python train.py --train_examples=39062 --time_shift_ms=100 --hop_length=320 --targets=["instrument"] --optimizer="soap" --beta2=0.95 --beta1=0.95 --eps=1e-08 --one_sided=false --epochs=24.2 --final_lr_fraction=0 --weight_decay=0.5
Rows from block 9, named by matrix and row number. Rows with one number belong to one attention dimension. Each number is 128 + 32 x the weight over its row's rms, rounded and kept within 0 to 255. All counts start at 0. Numbers have three digits each. After the name is the row's rms in percent of the matrix's.
# v: attention value (model.blocks.9.attn.v.weight, 160x160), inputs 0-159
# proj: attention output (model.blocks.9.attn.proj.weight, 160x160, transposed), outputs 0-159
v.42 101:155184175137184157063093162161071148106115112141156132115130075152082187088147126108161115122134119158129163102164159202161177142130115147152151087115131140113138164128133140119132150161132177122138077170109098150094136155164184170064173172106170115161056132109110170131059102159054106112118125121085134094163096116135116123109159169102114124155087136178116133124111159112165129168152135162154096116113180133105091126047114175176053165147126092171124112070140133123116142174141084
v.43 103:119173131148147150071208137074164158162162099168117101155137106140122110126136208151050130125121118084166102119085134114099118154184124176106172078090096152137179101143129116201085084121097108128208148117137110133154149104171208066071115085133125133062121147125145133095173124141103167104111129164166197170096127125118114134123097134126131088109131107111151125148100082113137174146175109166190143125110151146105194115168131114149111103136113116139172180121162117070101097122170121
v.44 100:143081091076174123160120089159180151137082124176157146149156125184131108171109157107161179105105129113107125153098127122104171153098150134105192138103138131156131171171115112173070132106083107141131122162122091183114151153152149162150142157140140147146139123176104136175099124120130125109097114110105195193094079189099156133164208113096141136072073118105129090202164123217097105113180167109142145103127126129196113136079098100082158120109072101097071114119106122095132167138083146
v.45 090:135119130109111124135172074149087046142112103087180079146070092130097074085117133163134164125136146133089150112125090173101066109054120150064092150120092161084127112181177130190098058102082129137164128133139147120129094121109111111137147132157122128138128163114109109147167099131067154173130096152123093165085075069139120164161141132138139195112156116084089139107131109086129149146127156123176097102162138092177134159232145108099175108130130132173148154156163184143138106072127117
v.46 093:113161079134154129138117137172129124165102143110127130087090073161092128121097152172088090116097134144115136045075151088118101088123099081137133091091089092117123095182091024157098058105069103155126082186150095179138098096188006151112095169134136163110120145161124168108119111123153133150152137148164141091125108109114123184125122105089168097142115155114156111073117065149135137094150111129129103137134110126185094115150157158169103087155098148133154166150113142127144168140098169
v.47 105:133109115144091132082085169137085144161119154154172102125146136132087181083109142155112088156122118079151112185151126121094153134195150150118133148184129159119062127115110067168101124165131153102083112133168077078161151151132111116124115087203106159102189105044127162087150122104102084105154134109141110138114135115160161139112139134103135117109095136160113127139155094192064127170165134159125118206046153124083154120158122155129124144089127063139121108136163213109097060186137148
v.48 094:120155151113143071140144167131109125082084138159179123141151144152138086072106146232141135172110171178105102089126032148113111119131182053167139127167128088095085113120099136091120180138155170098127138173098157106080118189074153177132094138118150111091183120114164077121127105109077056127154145143105125162148138170093146144135151155114107156128105090119182038122161122122114091166110160078125116185104133140112130170096138106151154127097185158133147135146132159145127171134146092
v.49 103:133120145135130114077080106192111096171135153001116119100131147139095143142055162122154123123180105045104138166112137130117152164129126167153108152138131091178060122098154088116133105121150132147094126150155140100090085147112113142126092144158109148157167155124129123176125156074084127150076147147139083099111122102114144101118165131168174135083072144126099070127157097169123141123112201105160157091188094132129118176174182115096145089087093080135174127177162155135176117071159125
v.50 092:132148102124079040120131145074133141131115171146090183202140166165112118142167143111096163144153195116102103120132179166180110113103086105125179136157138085175067108130096147145120147118138157144094118200114149142179188143092105052093083159120135131140184155107124150111149099148138147133089142107181131140153140125121173107124126138106174081137140134037095086133107093116143158155102149110143124124108091136125139154077117065152068055141192110133112131123080159124083126095070127
v.51 080:192154129139087169150095089114091172125131141144094079116130165168144190063134192116193155186131116173119125087180149103184134099134158144160146164124089107078183159114148138127071059071130140110166075111132163103152094146151091190186158138156107151136101106123153122083068109116127127118104131053156174138108143104126149127119081103108056142123149128144163120172132126109116129086136142133164087118128135136214081104113148107200145147128153152139075073144105143122115145126098127
v.52 089:117144092099137109194148135120157125117156140166119162120148195187122043095123149075118157174117129125130163134089116125091111151201105143105096061154135130063122130141119129148158180128093181173076122129143142195114147073158120122052126095145134087071123098106097117126139107207098109152129115102132118148160080092136134116113189157152136138101119107083107143109138132075097129100126133134076167164107078120120123104176140109108179145105179128142191172178113138033167140113165141
v.53 102:133152119139087057077181127083096117114078133119117159162141121111088051116104149181120144135139152172115149106138167175092086095140164116110123128120154098101105127159093160084168127150135113124120145138136162093060135199122107140119131143131158106149087171066136126099088111126109162197106185101175167180148156081114133134149136100143109142085173144143092111151140126124140052094114142145166105118196157134163075160129108144191164132091219152174151179142099204148102122126117160
v.54 082:090070108081063097139135097089129066158126133101130142111121093093088118127152090108147141174166164044201181186147184119139144177119165117158104138114173145083143110118073117107128110118068146170131107103123159068132139075101109071166179101149121142135107175106110080156155140146151122134109141126152114114092115089162146125087152121139139055109149160139125115129111165114147106092108094134054095108096132121057191147170094152122100155176141132108103209119159171105140104162093142
v.55 113:144140154186096104132093106109104127112120118110080151177116126096139176127099086137157135092144137122089113137121147144097118139131118169125010123124127106109092112122119111114124102147143148124065157160137177150110124103132131171111136110104131158093124140046167160100132095122114168237123081166189103158138130098155161163096145121201085082088172125139116104097170091158111171119136156154170130110135137056155146152169198107121177073060100146100153069123130190085170137130131141
v.56 091:110118125128041097181146100142151071175144104078143086099170130166131078110210095123152123168115131153157137134088095116142118177125116147143161101142147163054152150086099124133147134155095089129127162110183143114214083156126170191086165102140098051153126087151074129105191111138077161143147119118134105154105132125148082110103137142073133137176166120144148169157130180112133092127148130135105137146176108137109157173136036147107130149120099156124167067110163125176138108155154168
v.57 103:189091122139145144086130109124189187140131141180118148128125153153174145114146100057146211114075128085163115108105131115150107152167114188104118125082132092141112139148121128127147132107183141151145137154062059185177152072082131074147127122121103133183129086147139126140114114114177154110106055145136153129121163205128106099124128072110189113142133107129165134093140144148144091142166124084171118173092113095086095173079087079103090140165058090137137142087168116144092125181138099
v.58 106:105092146147127110075128101151134088176151181156132034070129113114085134109137116129053083159123171083164157113118143101102146142115127062156225150130089103163124104132115159121129110149108151119128170132133092127107122123151175108106170081153122120090152091108103088112127088081143058116178160096141158115074115115105087073121099139104174155147105081170111094110128095127126149132092109103122163113179135177148145169088061172110127085173089131172074109128166059145111134077146148
v.59 098:109174143103080124042141174181088173135173093108125080076196144100134092201115170149114125155141145177164134072155112137136141179188157153201160151130115114096092137062113141059139146175149084090117141087093111108110104158088110161105106154095107082143144120072155078146153132126104095128105110096127144142105161146146135130132169107107130161134104144146135162175138154109116111179082155134153137150174079137039117174104086134147099116098133076144098123087125067134112165122157125
v.60 101:083123098114147179104130160125122117099112140109081186176108161128144126100176145141109100132162113180143126121116070130103096166157142123092115118154103113127113160088130108089113092134109168130124214116140132089058198139117159078121118134099135176163084116083130146126110190158136120186091105185135102153168166096093149174192208143142143106092061085151074134180153091131115101138119103136096117161159154095104133188155150095173164176061143106116144094150111114140105165086079092
v.61 105:061123080137068077167147145084147099123169162075101108169149208128165193156141093098105106176121117120143115100100100134169063155129120161135123141175127117176127098132144131115222149133184077169111100093163143030131163134077089121107085125128100079143137127087117113120142138140118060078135111130144112181139156109113153085131089124123149062168125099201110116093107119125125155152080148156124068149126089124096161125144087133130128095118196131154143149129167141159133093120140104
v.62 100:111128139146111142145061156119082168181115117059131153158127161106087163076111090068150120178135081128130119147096137167083155155148130150093092109150152207153094129070161149183137120141139123160176094125180144152166116123105105092151107082153116084175144154083113121071160118129060165054094144124170200114159135147143125120076180102110142156120112173072098136139106074088122082132150130164145093102092164207094187106167127135140133158117140089089149123130152137096113118136112158
v.63 111:085115176119103151187168084145124069182157108140188147129116153133178102083123155137146170163120159146136149137106024161136144137112172149130073117104166170063132155119138114130090090174104134180150126125060095152146127084075135131050147096064120091147113180129081080152160122108148174089137102154093129108124076184188129126097168187174100153148147098130155144188129157119145170114132087134060098152121114139103144134096149154124103124142154076114129128116114105110139159123079109
v.64 109:119084155099155121113119165134104125120129139133070157095109101117100085123129143163110105046155124095109151094151142118107158044134146108089153055135080196109143082105190151140169135119061150079121102188191100105147134076110125123178146156172152047137128100062141140148129142119197077128098101119115145157140184125124098172157141111112127157119181053119111112131150138116142143139118065095096113089108122090117081132109123136146199100117132172211114128149126162132143134157162154
v.65 096:214188137143139094108123126154165180128152128098126121158157118126133125105091153138042142110163108141132136137182145135193124112117198168100131114148138129110141070176075110196130191156125197086118092136115109099143129133109144206158057134161187115143163164136066072159140162165114136171109163149105128155153128118177043159091125156139178114090111073161129110138124107146178136149147108104141105080103135153122065092102145123115168106117120147109165160153135102116125138170119175
v.66 087:133177114117143164056111084098141150123136131147135218141131111143148127107136165070120124150172157114140078129102073103119106114111157180069111174193104141109114117095101184136156099216090106123117139165174161164120061136130158103160186083123160179126097103130100156108138102144147203120143217096117157162168119066196119148169138121166129111138151156153105114131136129119150086117107100135123136108103094099062093129092127069119135130160115125089168153126083062107166119114103120
v.67 105:180122093118102089132170136158161111111133090159060092063133146138178133113109133124168139141144166122060107097125147081140147064130156166126129088126120046165137085165142123074123120090136115089163146119155087157184092094117121202128121068122157125119100137116099109151122147104039170172139108094080143145119082109118178138101060104134115097074163167074138178069119162145102179139143133136143134082143122107147147134118124160193149083143146097144110101150174074151151135141064115
v.68 105:142134106091139147076179115155120091074155137082134134109144133108191154175102092155160100120094076143116066135073161132118088158123155094157110129078135119087050154073177104081138124123107150105128146128131102119117128123120083070136119138100093094113089162151121124162124164092217098079097132139162146203147125160113180142108141083204121169099144108116157156154123136122157174142147082124120120140134123118181180209152111090130116143087149122097171156081092196170078121158114103
v.69 099:133047155045141182118127088045113086118119133106099095091176107138133112117145165089134076157073108133090136140100146152111117104107094157146114105135131133153102214184142143081138110129145090114164082166141169180148109125151143107163167120167135116175156144142134181078060125139085103128107155124168088128173072108087171137081115118129100119067175108133165154143116159137107165087150139090088118142142114092138151106117145117152108146127129119123115170057132106212161195128166091
v.70 098:082137095128071094103166123122162151133130124116122141058125171117117072068084182154098128099090140018081138098106131131133161108084142163128151082137144114151163118201116156084145156113139134135138114093171173141141148140156120119093143101205118111113147126057112121079119115129074153091144083082078071134096117126127129122148131144121119122116077126094115155125146163156083155037153125149136077139122165199113083150102125076118161160170095100073059135146163103116132104096156117
v.71 110:226099170106152182109095128175161132122124126113125133080134115117200099186144127113122138155160155088141144092124110138163109167068145088134133044089124163072140159155180122152105140073096144170103161158130066134159120063164158119144136136143133124210107128140123149122097108172208115133115098146152132124097133182169095186097148118106120155093160114161171105101128146147096110123126143206145093114095120175150142138023112099085081141138111150110129146135114131105096100160146113
v.72 115:120058141129175131092121137140149133097095154136148089079160053124107103125149111191149082168162088159172167080143091099131115119142060063095194129114154168128101123158150122113063149140097127160129078110076090156076076103093207116089125108157137114180074148113115130164103144155146159188136157138048101119104161109120136144084120109165181126104114086162134108167183133139131144139098195138131133120115099105126138111076140082160123125093080083098113184114114123163128141123095092
v.73 098:106098182173114117098113051168166139087156089112128112183169109096154184131221156116154129158142191060167174137151128076093124045149082125135145075140192111149153139103132133127126115125117115100176144145127118176114112104056118098174133146141143122146098121157119101161109145126156144122141182133126122167180131137110120174125111116079156183154098125102141094060155191147070110138114119147147113094126078112139146098090076155137086073156130108088141166155118129133106207141122159
v.74 106:117181117140055128186120133124115137091119145070135107134142155172136137144079070118106152132133092088099129180123157143129216169183117130128085079128087124073164070126112059143128070152164118147136169103090134129128131135121140140175157121152132169157133126107132141051126148152063170121111121135063164109151100106108111131097074164133111104137119173181132134108093114173089092142159169161111109090114104195109191139083110137138106184174150081104107094106147133107195121069160092
v.75 108:048066117118130151105181101062134124112043117130155145154119088141090211039135121152121103123122111184083104099086113112090157091161103141114118162086144095172116162110128139156139151093073121107165181092168137135083070104110177133170110160141111203125099116126146147148156128146062170155147165125150148118114110080125125157153104109136153115087129192142142149130120155147141132101116129151083095089122112144079130177143077164147090086175115145119119097150085164153095159059099123
v.76 091:133132115162118161161159124077159149138088138125148112164144151134129137163104174094062093175155121108162135072163104119149167130203109182146056085122132153082135108180111136160135121153155146100069232069146107129133109121166147154048112130073217099090143108126061142160123096162090135139103122144093119120132126175109092126178105152175131094162129145123098115115108108092104088149137148083182118063122135118103129125096160166128087196165099136123120149117177112095130101160170128
v.77 104:150118170124200128169155071110098046157054108126123109103134089085144115078159110085164142127097086092126081123150135166139106125122144121146163104081102136210134113190144149121172088092173133142146127116144144203140131093136109070110116121151065131116158109160114172098149161149098109102125120112144084082157107090085183071081104111204104144116135135129156113105117147139123193159146116138161145158087149106158084116149113143072150171101192136090103137091140166205152149134109123
v.78 111:134133152094117160107121119142135130170166106183103119145139105114124089102117129170136142083127163099161165139153095138120164095129066169101209043147151127128140084124119148100100141096152197072118160184139162163145163165101135110095163097117161113152143083108141149085095142174209075076136137166114099172042125118135094138087154123112178104108168085081140112149157166166082128061095091079102101152148142129127122169136080083184102110170165170137102156123141153133120152112078112
v.79 094:130143070062155145119139147043122091122165132154155187104098152109084089148130192100174162098128170132111142195111106100144088147091024155099086125127153136096131202156132163106095177168155116143125149121110130136084133183098123131125187102187169157108141096166144168112057174132119204079127132141149123136143089158184088125119124130133073131102123131096121174091111126140101118100139144129084091144113075180117119144100115106095110189101123095130120151080152083093128138109136131
v.80 095:096143112123154085131201102139152092161211162127128104118129131089118021106119124141140194125107121108137120109078104156168101135176091109109179101124147093069170130153104148131084157113120208097138081158091125138146144110065090138182133070159127103167126094103141156112051117108145120106144106123157117158118145110161070118101139150199124087110115136083120195137137172143110153114096123187098118183139102100156093124111164086160155138099107149116067153150137107105191144110138174
v.81 110:100156118104171161086168093104147128114135174098125122131146119172145106126131113107113067183186092150142068082171141133150182166142104154096122147147090089138118100143124100169117087105078094078118119135190160093146087107117153148113058159080140123118092137110165147121189111097136087197074156143041130093157147155033081132112120160065154093106141119137126089109130108108094139159078100045168167115157118111169147149133151110127138102088177112118096106145120144115107086082153140
v.82 105:132121104101070083152116113132118129078059103131049091112193181164112124197143186098120086148172122059078138155151177174167138106145113106138119081174133169130167113116114123142129079135136140101091107115133127127190149138120129102140122132177091136140037100103113085089169073107154087118088137162139105186106094111118139136109122111114135089146169140104088132107169128132088151136214195132112133100084172131139109104097125110109092167152144109113085122101143161129137095173190075
v.83 108:102139119162155110139166181096153078111136121198091090101096164162140141108085155149121135087149120185082105160126091106131119168138144117160103196136133088121048089087157152132069172118086128110088110102134136104088049126167108114130114095155128159118089117131145152149112160125203077104216148102182120112141116110133153121161102126123191075127109193092147120163131112098132128107109083119139064159081138102157097199137120135088146144090128115134064091180117124144122152112058140
proj.42 102:103101150121078110134129112101116123159124156117080092137088178108149123149097166099110108098068105135176124175113171096189143099126079170189129181133128151105111194096146102080177056144141110101143167159188160146141172141077087092143120145117092133137097143136065127135226149141137119123189149129125121128113118147122101122100153100145196137160120149116138117121133105192036126086152138134105102167169133139114065116193119129125122090127069175146063113129134149147115069106137171
proj.43 102:109157167095117108177093144180079139122102097124107131111123119124176146137119124025136151137171154155110120086132112096127121113199144116187121098169127149196116137151153144112151074144155128181087141155079107105126119204076064181148160088077130131136145065129169157126083084134138132111163131136112090090121125098152168177166095092145104166132127115181113144123198163155145092120142133091076155160125110094188126123113128154090128159117156109073131180143053163173107173089140133
proj.44 098:127147125200108147129100125184146143191133128135087089133180143106142178118059107128113126117125072154097142131119081143195115167101132157164105133126138134111148120120143109121082120170079139131094151155122165070113084118122136137135171129097058066151108109094180113139111125142124113132122163093154107084131141104111161098133082156202112163161188148144181146092134060104128222119070076146128141154096101117066110140136160131130090106120195063133129124170143156123136033151102097
proj.45 085:106105120200134192180141156112043160089162079144101114135178155134121180144158102094113122173175102158102113089171108097181190137134178134158130128145151126131130113118145092087142155143141169141077103164097129122096150135166166134113105161109121156101124099139098135081121068116146075141100163117150182130131134144090094149074089129134085169152054215162116107130103169148147049171162102107071126170122178118120182131087118105129128095153165123108093081139142104066131109140138105
proj.46 099:092130128198151141091097080139097152161131129096168173165161143128123157105114133065096172172142116124138190155128159076208086139095189136141114097230118121118214086169153099171123120148153102152157240140141165103098135114137136100110120095190066185149146128120124097098093121118114167115106129080167137140154145096150109129129106157129117145135130162102128086105171113164129145199130154139157113120176128119129126102122129112150130131109148153087126160157086135120073093066118080
proj.47 093:051134171129137109146146137150128092129138095185175145158111102109120056063117136137134135123129157154106130128054090135095187093182121076093120115134185188182156134165085148143126152117155103168149134108103131139061118147144081137152126157119084130136059112120144125079162133120167169101117105070131174097130074115094146152143169123152100068124155153171139195125122104166143148071066106120087118144169139086079147099166210165118133150118098162149121147142164100124121197097137096
proj.48 092:155108127195150135159172104101104084214160158128123112088137071156106119154133149098161138139112100079076135218111188157118124079088089200126120085154178164196095106140132130105137154109129117182077115090193100162132116159166111101102138102171115156139126160112119142100136141104144122136165156086103131094145135083127107123167131185116130120142158118181071135184115144126122105127185106182189156123121077098083178080151174157096108106143084104131137118128178163182140144130139108
proj.49 105:120064069138120172164120104084125135096150103197108107173129113087113084163103132142132100163171116123131130114091186133079169065126132100105118123156176157112169195158104170110098178108054169155159108126149131050111180141149161109116135187122118111158121120096118130087173063182145114142130100150134139114123079148109101137093080145152090167131158165161140125154059135124061169109117104168139153156109205162108146186148140077101169112146178139148111136119142081086158154123118133
proj.50 091:104128108156150115104087182102123088141153082111207112124148116136199163144115125123103132102119095139098126104070075147090103111127151144138100121107144095169187069160074125150121134067146076111169175070146141130110086133117137114137135084137123110110134136169153090118107156093116116115195146178118137073131158049139070141139098161115078104114154073118133109117141187139149144089175123092141214082093110125111143108092115136082200178127067155085192176122096130139114095150153131
proj.51 079:105192164190134121123135136101142127115075110144161129154074154064146129107112135149114098107102144078075207222133085184096069162154181113141142140101158141118107126136099089168122160132129150124115082126122121123136189092081214151121122099147105121115151148137051189156159116166108086131110126210094109139161162170082118147160097183101176161103159095099093104146118125158123139139121129133056098144147148147090174154114143144164116104130105148125205100115089144110101117151125145
proj.52 093:123137200093118122169146170164144142153115084091163152094150068118140191093100087162075090133178137122141107122103134077139129085112168188123107088135177115185156079141168170132131083116122088137124192120067158136104089157193130094176118147176142123138150144141117132136104177093181166059176161084109092105136131156121120116145126160109144108139126106151124078152164117191177118160118081153132157094071137108080223126139126139108142093112150085108117123156128121199152121121092155
proj.53 096:114089184183133116158093136121023087169212158124090073116145143088163170150116116108116158147105082151075165176114090172163137124127123115147117126125139128138127077149100103161058117112159178134085143111083166119100066138125173127089147101168170120086180077148099135171182073100156106125155166087093147098173134157106110102104085181152124135163105082072158097129116193132117127138187145093137173100087086135123144111108114106144128115138074140098130164145107111095140131143157123
proj.54 086:070146127130172211085140130113115147116127099112142160106091148151131071143119087147100120118132096135129094093139118144124120074122077149113134135093081152125169099117135125154119151178166137089147108059145123106111116092173053159101088114138141086145108147164096148166144085095048168132097151081154170133101115149143137182103082084081125147064142087107099156071090104065123115176105144098140124098168121070180068133076079081170137097124141136156124124162177093141115149121064181
proj.55 107:072055132157159128147096137091109148154136134108147088141066146099108134092092140169157101151083107154128160114117159110140175119196101074097193105126161178155106072173089128114137136128136129135132129122118129073103164073065136098106150225174146108134138066158117140123166101207110099060160153116143119135111117150085122103155138112136093145131073117121151136130112170141116118218133139158117181174096106169047107142080122108103148169167126084090080138130111108102129119093121103
proj.56 094:114098146095178162115113141116179163052123084172098163161140149104070128117135159111101101146144160158123119144141094098115179087161121157167163168102108103116137151134185099132194109133145147116099132155098136150085114149168125115188112140104253152102169177095129182140131146132163166095158097140134162167156134137125169104103138097203188105094106162092101131108099124102171165156102077120065100094151217138137117100186172118112121127152169104175116140127169125119135127131083120
proj.57 098:171130158094130101160123145108106148156116100130159127151160177117102106178074178134179106121123088125152099101133127129166107165084133103084090143114122163102074160061164129141128138185106103134117110140176197077147164132100103125126160138092122087127123139126139136180180141092140126093111095155142097212037146140118117161139117116183143061108195107141092152106163108135141149128091130154126171130135090156079060140165143164067196148071174100112123153074138158088153065113133148
proj.58 101:110176094107115128086065103189102071101135080168145094137189075149142112127147202094128129139159156181148103141112155104141115142110125145169100100144116181118153172135130009096103179065127093121134120098141146135129141130141138141119115144107163134108117140099191166146121088114111157158101108133050110124166160097194198147113107160177153123133182107105145163090100169122135157136111112121120158156088167101126146060099197176140127151130178144157116112103110145178186157135116114
proj.59 099:160095121059113127083114068082105055156132098173100142105119089124125070132112095116165178097125114123115098179100150140083130076102109104095142129131128140183124169154111115113132155106110160136106057134132113086119116194080138162153206162160212115126083138140147119098149056114164151184067094144133102108143137170094158178126131199146117093097154118107089136099089118119129143108130083134109192116082169144171149157146127121134130104095100148179164154125186172173117128146153083
proj.60 110:127104178051087089077087057058095125129194086124146107083183157137106135112102140119106152115099108119106132151106168192123164105158100128126100114085129094160131111158087193102137109150111105088157135150123148109107067112166127132118119140118105087151140096106145104109102126078135171040134170071101113112106089115125116122071106166165083140126099166090184100149134170147140070112156148150129165156078096170117130200096131189103113073132126107198128176139131126112162120106146104
proj.61 104:191100122148186121133122132112156156090076140167154086128163067167087063168140126120100134070138151084101113111092142162064117060129135091072142120097080107155071166139126189132153150100151114092122136098140125162101077147145165113103116175107175147145178163109150145122090088119172155154187103152132176068162155115205090103135157154111144172099150102138136127081134139143120129103158080049117138084123140137112171095077126148119186119167137161131179126094131123136126192101100146
proj.62 101:128133175071084100108145165103151175083128068125125140125130169161120080195119098156072134077121115144126107084104117081122091119155182094154158145161157102122139127133136176100120150116175095110131147154123164100122172178100101104158126165121173169144115153087115143139156147144168133159153088111127101143118155116135064097099102088110145026075120103166117120112116138159098117095152098104158091134153146061162082154103176100099180084129093151120130189207117102116068192129167181
proj.63 118:099137133063155135133191143106146145138101088094078085118143189147104135137133071133098098141170088100147120103145119116154158114151106160119127141216098106120108120116195148148153119084112113060096123150117093173118124138140093102158103114135159097103074144102158158165126149145094130102131116118100092173099151135105097138137139065031105127087095215132108168104137097172106078150160070166144167086103119073114143160172096099093125115103102098161110127101203169186128091176121100
proj.64 109:083131153139200186144177094114118109099149140145127134128179120097139128136088062184169127144104117151108102117140139154099129100176161104096156111093101102166113138123080175136111152057095127124127090053101201121077133159197126131146146119102146169106114165115097111144069084151087100174118123105114134096114152093124147132128101119109095118097107235096181131151155157106174080196114182192154104154120138133106144096152189083126151133167121114092121114182170143127108134071137107
proj.65 097:098110112187130152173137149166124044119200146103083112120114121085142163118142075142131096125099111147108112181125125167132128087174136056173152113189056076144148164070153105075137123148142110152071154140139106122151118116170118111107151090151113195115100096108151146098159181106128127143165162166091152135117109051122127158163152094112092112130102206189113122090124202107119141184137110121081136167192119130119177172121139142085174124105130119081145101121096113143164141101167110
proj.66 096:134115118192153076136160141190058065100126134123190102120130157137136138108094113121085162101061077164138152073138143134117084128164146123123157141139161091150116156137135081092046169080113115111101105132087063088102152127105104136130087081151088122141093116123143124120068139123090126155165089158164107094120121164105148074099134123078081168109145113152092138116085163105129141135107148065162133112172127136241160107155142171104097153100147144113110127154191105125084192167110110
proj.67 109:134132125099079181131069102078053132112147097091109161135063092080093158075100103139141105139175122097117172106100075163173118199118118144139103155140147130084113118119151095123163093164135198140127132113127144135163077118125132104114103165178147091084148060075153146145170150149159117131119128067132132108192089140085121118142107099151208141125101156164109124170116157161130140064108086113061117102088180134103158168125099062091113109097100159072084098113131142096114119141147167
proj.68 109:127172150119142151092061164088142181174111144205125128218125090137155085131188127144115175086102135077162160155144093127093117078145098130095168108134110189182152112195091112123140100107155109134104109039133076130132177188121122137128155178177156192149110088076125144167135082110113132093140118100144103120136128138151162137162178136096110147075149116064097104075104117174162076115146155102125118105119125140136107100126097144099118134126081141148188185140124110155144136130134187
proj.69 095:109134114117144127124129152211095149129086052142133171135106143173121150082115083146151160102171123114141117135146078153096075203157176161081123176145168160103147062124089123157115042100090165098128102139144096143110134135058093109101082151148128156135169104060099142162152138135121173126124100104106135094141078170176177151113131127174158125189123174093135113172120095141110104114063109097134143153089148165140101150165144100119154106135090155183111132182105124096104077100067162
proj.70 096:100108154143110121124123178113106101113129116126107132081136112184115159118100187193116109138101130154105106201124137096136088151049160150135137158087161161162137132108121130153195137170134164140125168158194126119128082133082182144118103116123110157075155106075160100133104092179116115129146180141167115157118134158159047142118084154150146154082102156098112090142112117086163104184104096160103145111075168143104163094127143126140004112078161106112152064106121195105150100146095146
proj.71 108:068071141140102115133167168137169050112169160139128144174133106163101172068048081127093074119126138114129170212082109104098151083146163150099113158125126163160133145168101157068101120123159166092129119101128162124096133164130117150132129126099136168096148154082127165120147144094091101145092197128116143075170166113088162146194166146160156097184119102130125158126099132148115100114174120094113169136150142151146152129153177173076149126103150128168150198191150090159182104086124125
proj.72 110:124201166124128142117135197141138134150136151183050148112111137159135127070107068059147146085142174076040116186130142113120114154163142168122097109100162146079096127110070158125124104142124130124127153112155166102141124082117047087126115127125114148109120132106118131095119213123116097139135136131130147122134123058145147100122184109126103120169132108192150147087049118109104114127175040121170112151119151090125105111198189144102147096127143110160114136177174120170094170107126149
proj.73 104:154104129118157101214138108083159177170111194138099152104089113168114163076084094121093140138157206144120127132085131180170116171119167095110155157127124065118098151093140102151129105177108143166121157129075118093159158112135082166117086112101122113082187153154146127155143163103128083116093031112091093081170114103133115136143189155165172103140111113152117159191132105105172077102074137112118151133127186145094180144185135118084126145144116149149115144182112081119134136071145128
proj.74 112:144067099074081105097103168082146111137135103098094135077160167149146137086092183149075132159092121189060123118104146098158101142094137093157113173104167174144097122184190167175159135126093182174155124111142124159132120094105101181125150103114130104167111099099119114169153085131136149193135168124128090151053131119141121148099091161125170147175108133111121124134125107089133141056113096085116142178113089105131109116149101132131130121067180149180106170097074154121094052188098108
proj.75 098:151218076090105118132071135138106142163150112173103149126106131087152114180163167130190182154157122152099127109166156091148041136094164153139120118131127144057143131120152130149100157167057092156144082117091126102172150119117073153104092077162131066122115097161142140179166115108121115144173109079167109086154174081135085152086184085127134104130114133083117121158142177098136094121104113068158140145097170110125065145156168112156159149157099147098099137071123103093134152148083173
proj.76 093:153154095160081114157152140131131113128181138113129104150177085099124151141106093130140119092114154164116103170032186092134123089133128092157104161075155132116090158127142156155123154143122159101169072171157107128142159081137159120161136161079138112191076089146125146123163169105114068183152168143092135098105177085101058167133145114112109142120141089220169125148124133105150209111106099129077148173138135163110071173085126126111110081160136182125116097080123146122170185160123173
proj.77 107:107125134072083208062110085172133198104099090104156167167131148136092132173089136137116121153149148100171176143121108127115143125102056172138062107210125115122119126101106123069121078127138125087177110135113096110107176132055132136100153125147119130150073120100144120121183126192134173146112115162129176104123107124079152148141145178114181135170139199133140149128172085152126132098083125128107173134124119111143128106161126105199118128132071097145168120095077164079163051137144131
proj.78 106:128129153126143131130197099115162149086132201128129184096129124099139123170128145116065078108129127146098118181121118110112135131097116131156125135126108045178140171090114131149144147136136146214175155112178143134056114104140164094132098152098128167105155212066143127159136158148125112112117155057130136096161115117146177167182132105132057163133108148123125093107092111045154086185129124139129086153104166121087158096183190108093152141153155091166127088158101149080101127119176170
proj.79 084:086110147150121030132147094167098161122094117166164077109147104103100082164138173143079073141142077113125139102103136143145133152165171149130160184160059193157186145109112158189106087111132164139178125171146157167095103114171129062150067144090114132117184155120078126129152111090144071142210171098144153157122127125123154157141144113120136147087139084125141097124127112131070158094141195093155101095088156150147128172205116156122104113140198136125110139145135116140132097155157107
proj.80 097:103152166131163129107168162168126153058094127142146145043104147135125100100098155182093047144153125095150135182148110112132194162122117131199146148161101110169102092142126161125179179066095089151057197111151206112067120114154133090071087180094137153108151150064125122123102190152091139128131156130135117123124096121116138181138124145148145126119124176122085097086121100081128126155109129131114093145131117124114177113149120160084121096179140076130124083112079156110099098109070130
proj.81 105:175124148143116144163149157125115111078160125120162133158093139105177152110088057082155202084146164136106168147160100135110090128165167095124095152103230130098122084112129147083140159130168123094089165146153117075154155123057121165128182123158079073144091112104134110086082094123065144136108076177166134094122122142157170113161132126191112078118136152195111123144116180129155108129136106149150088129175151086135086119143074133139118115163139151153114097073113176135099183195151133
proj.82 111:089084173095157137146137136062091119160134142049118117101119154161100113089109095188124171101103146119115161125114104108118105112110140144065131156085118136113106081157134202107118151076100127123124109140137154113129142128113148154156203134145110159127201126098102109115097129117054109096101110134090127094175136180109155152158108191127196161175131093169159175146149132110174136084104094149137087140135028195107098139129100121125108098113177126161129146118106146197116040122173105
proj.83 110:102154143124127096142143107112123156102132107128174124168124107099099127201143145105198168120145155129187137094141117053125154056100072180133165148110104094116149131089161103115131166093124104143115156092171116147138116112144213154073125137151136125105179097153147164079138138130086072101075092148158155124127129131108100172121118139085092098112160096142081139052112091167102077109155132145065146119155171083118216094171112085160128093136120064130193081107124126109105181089124125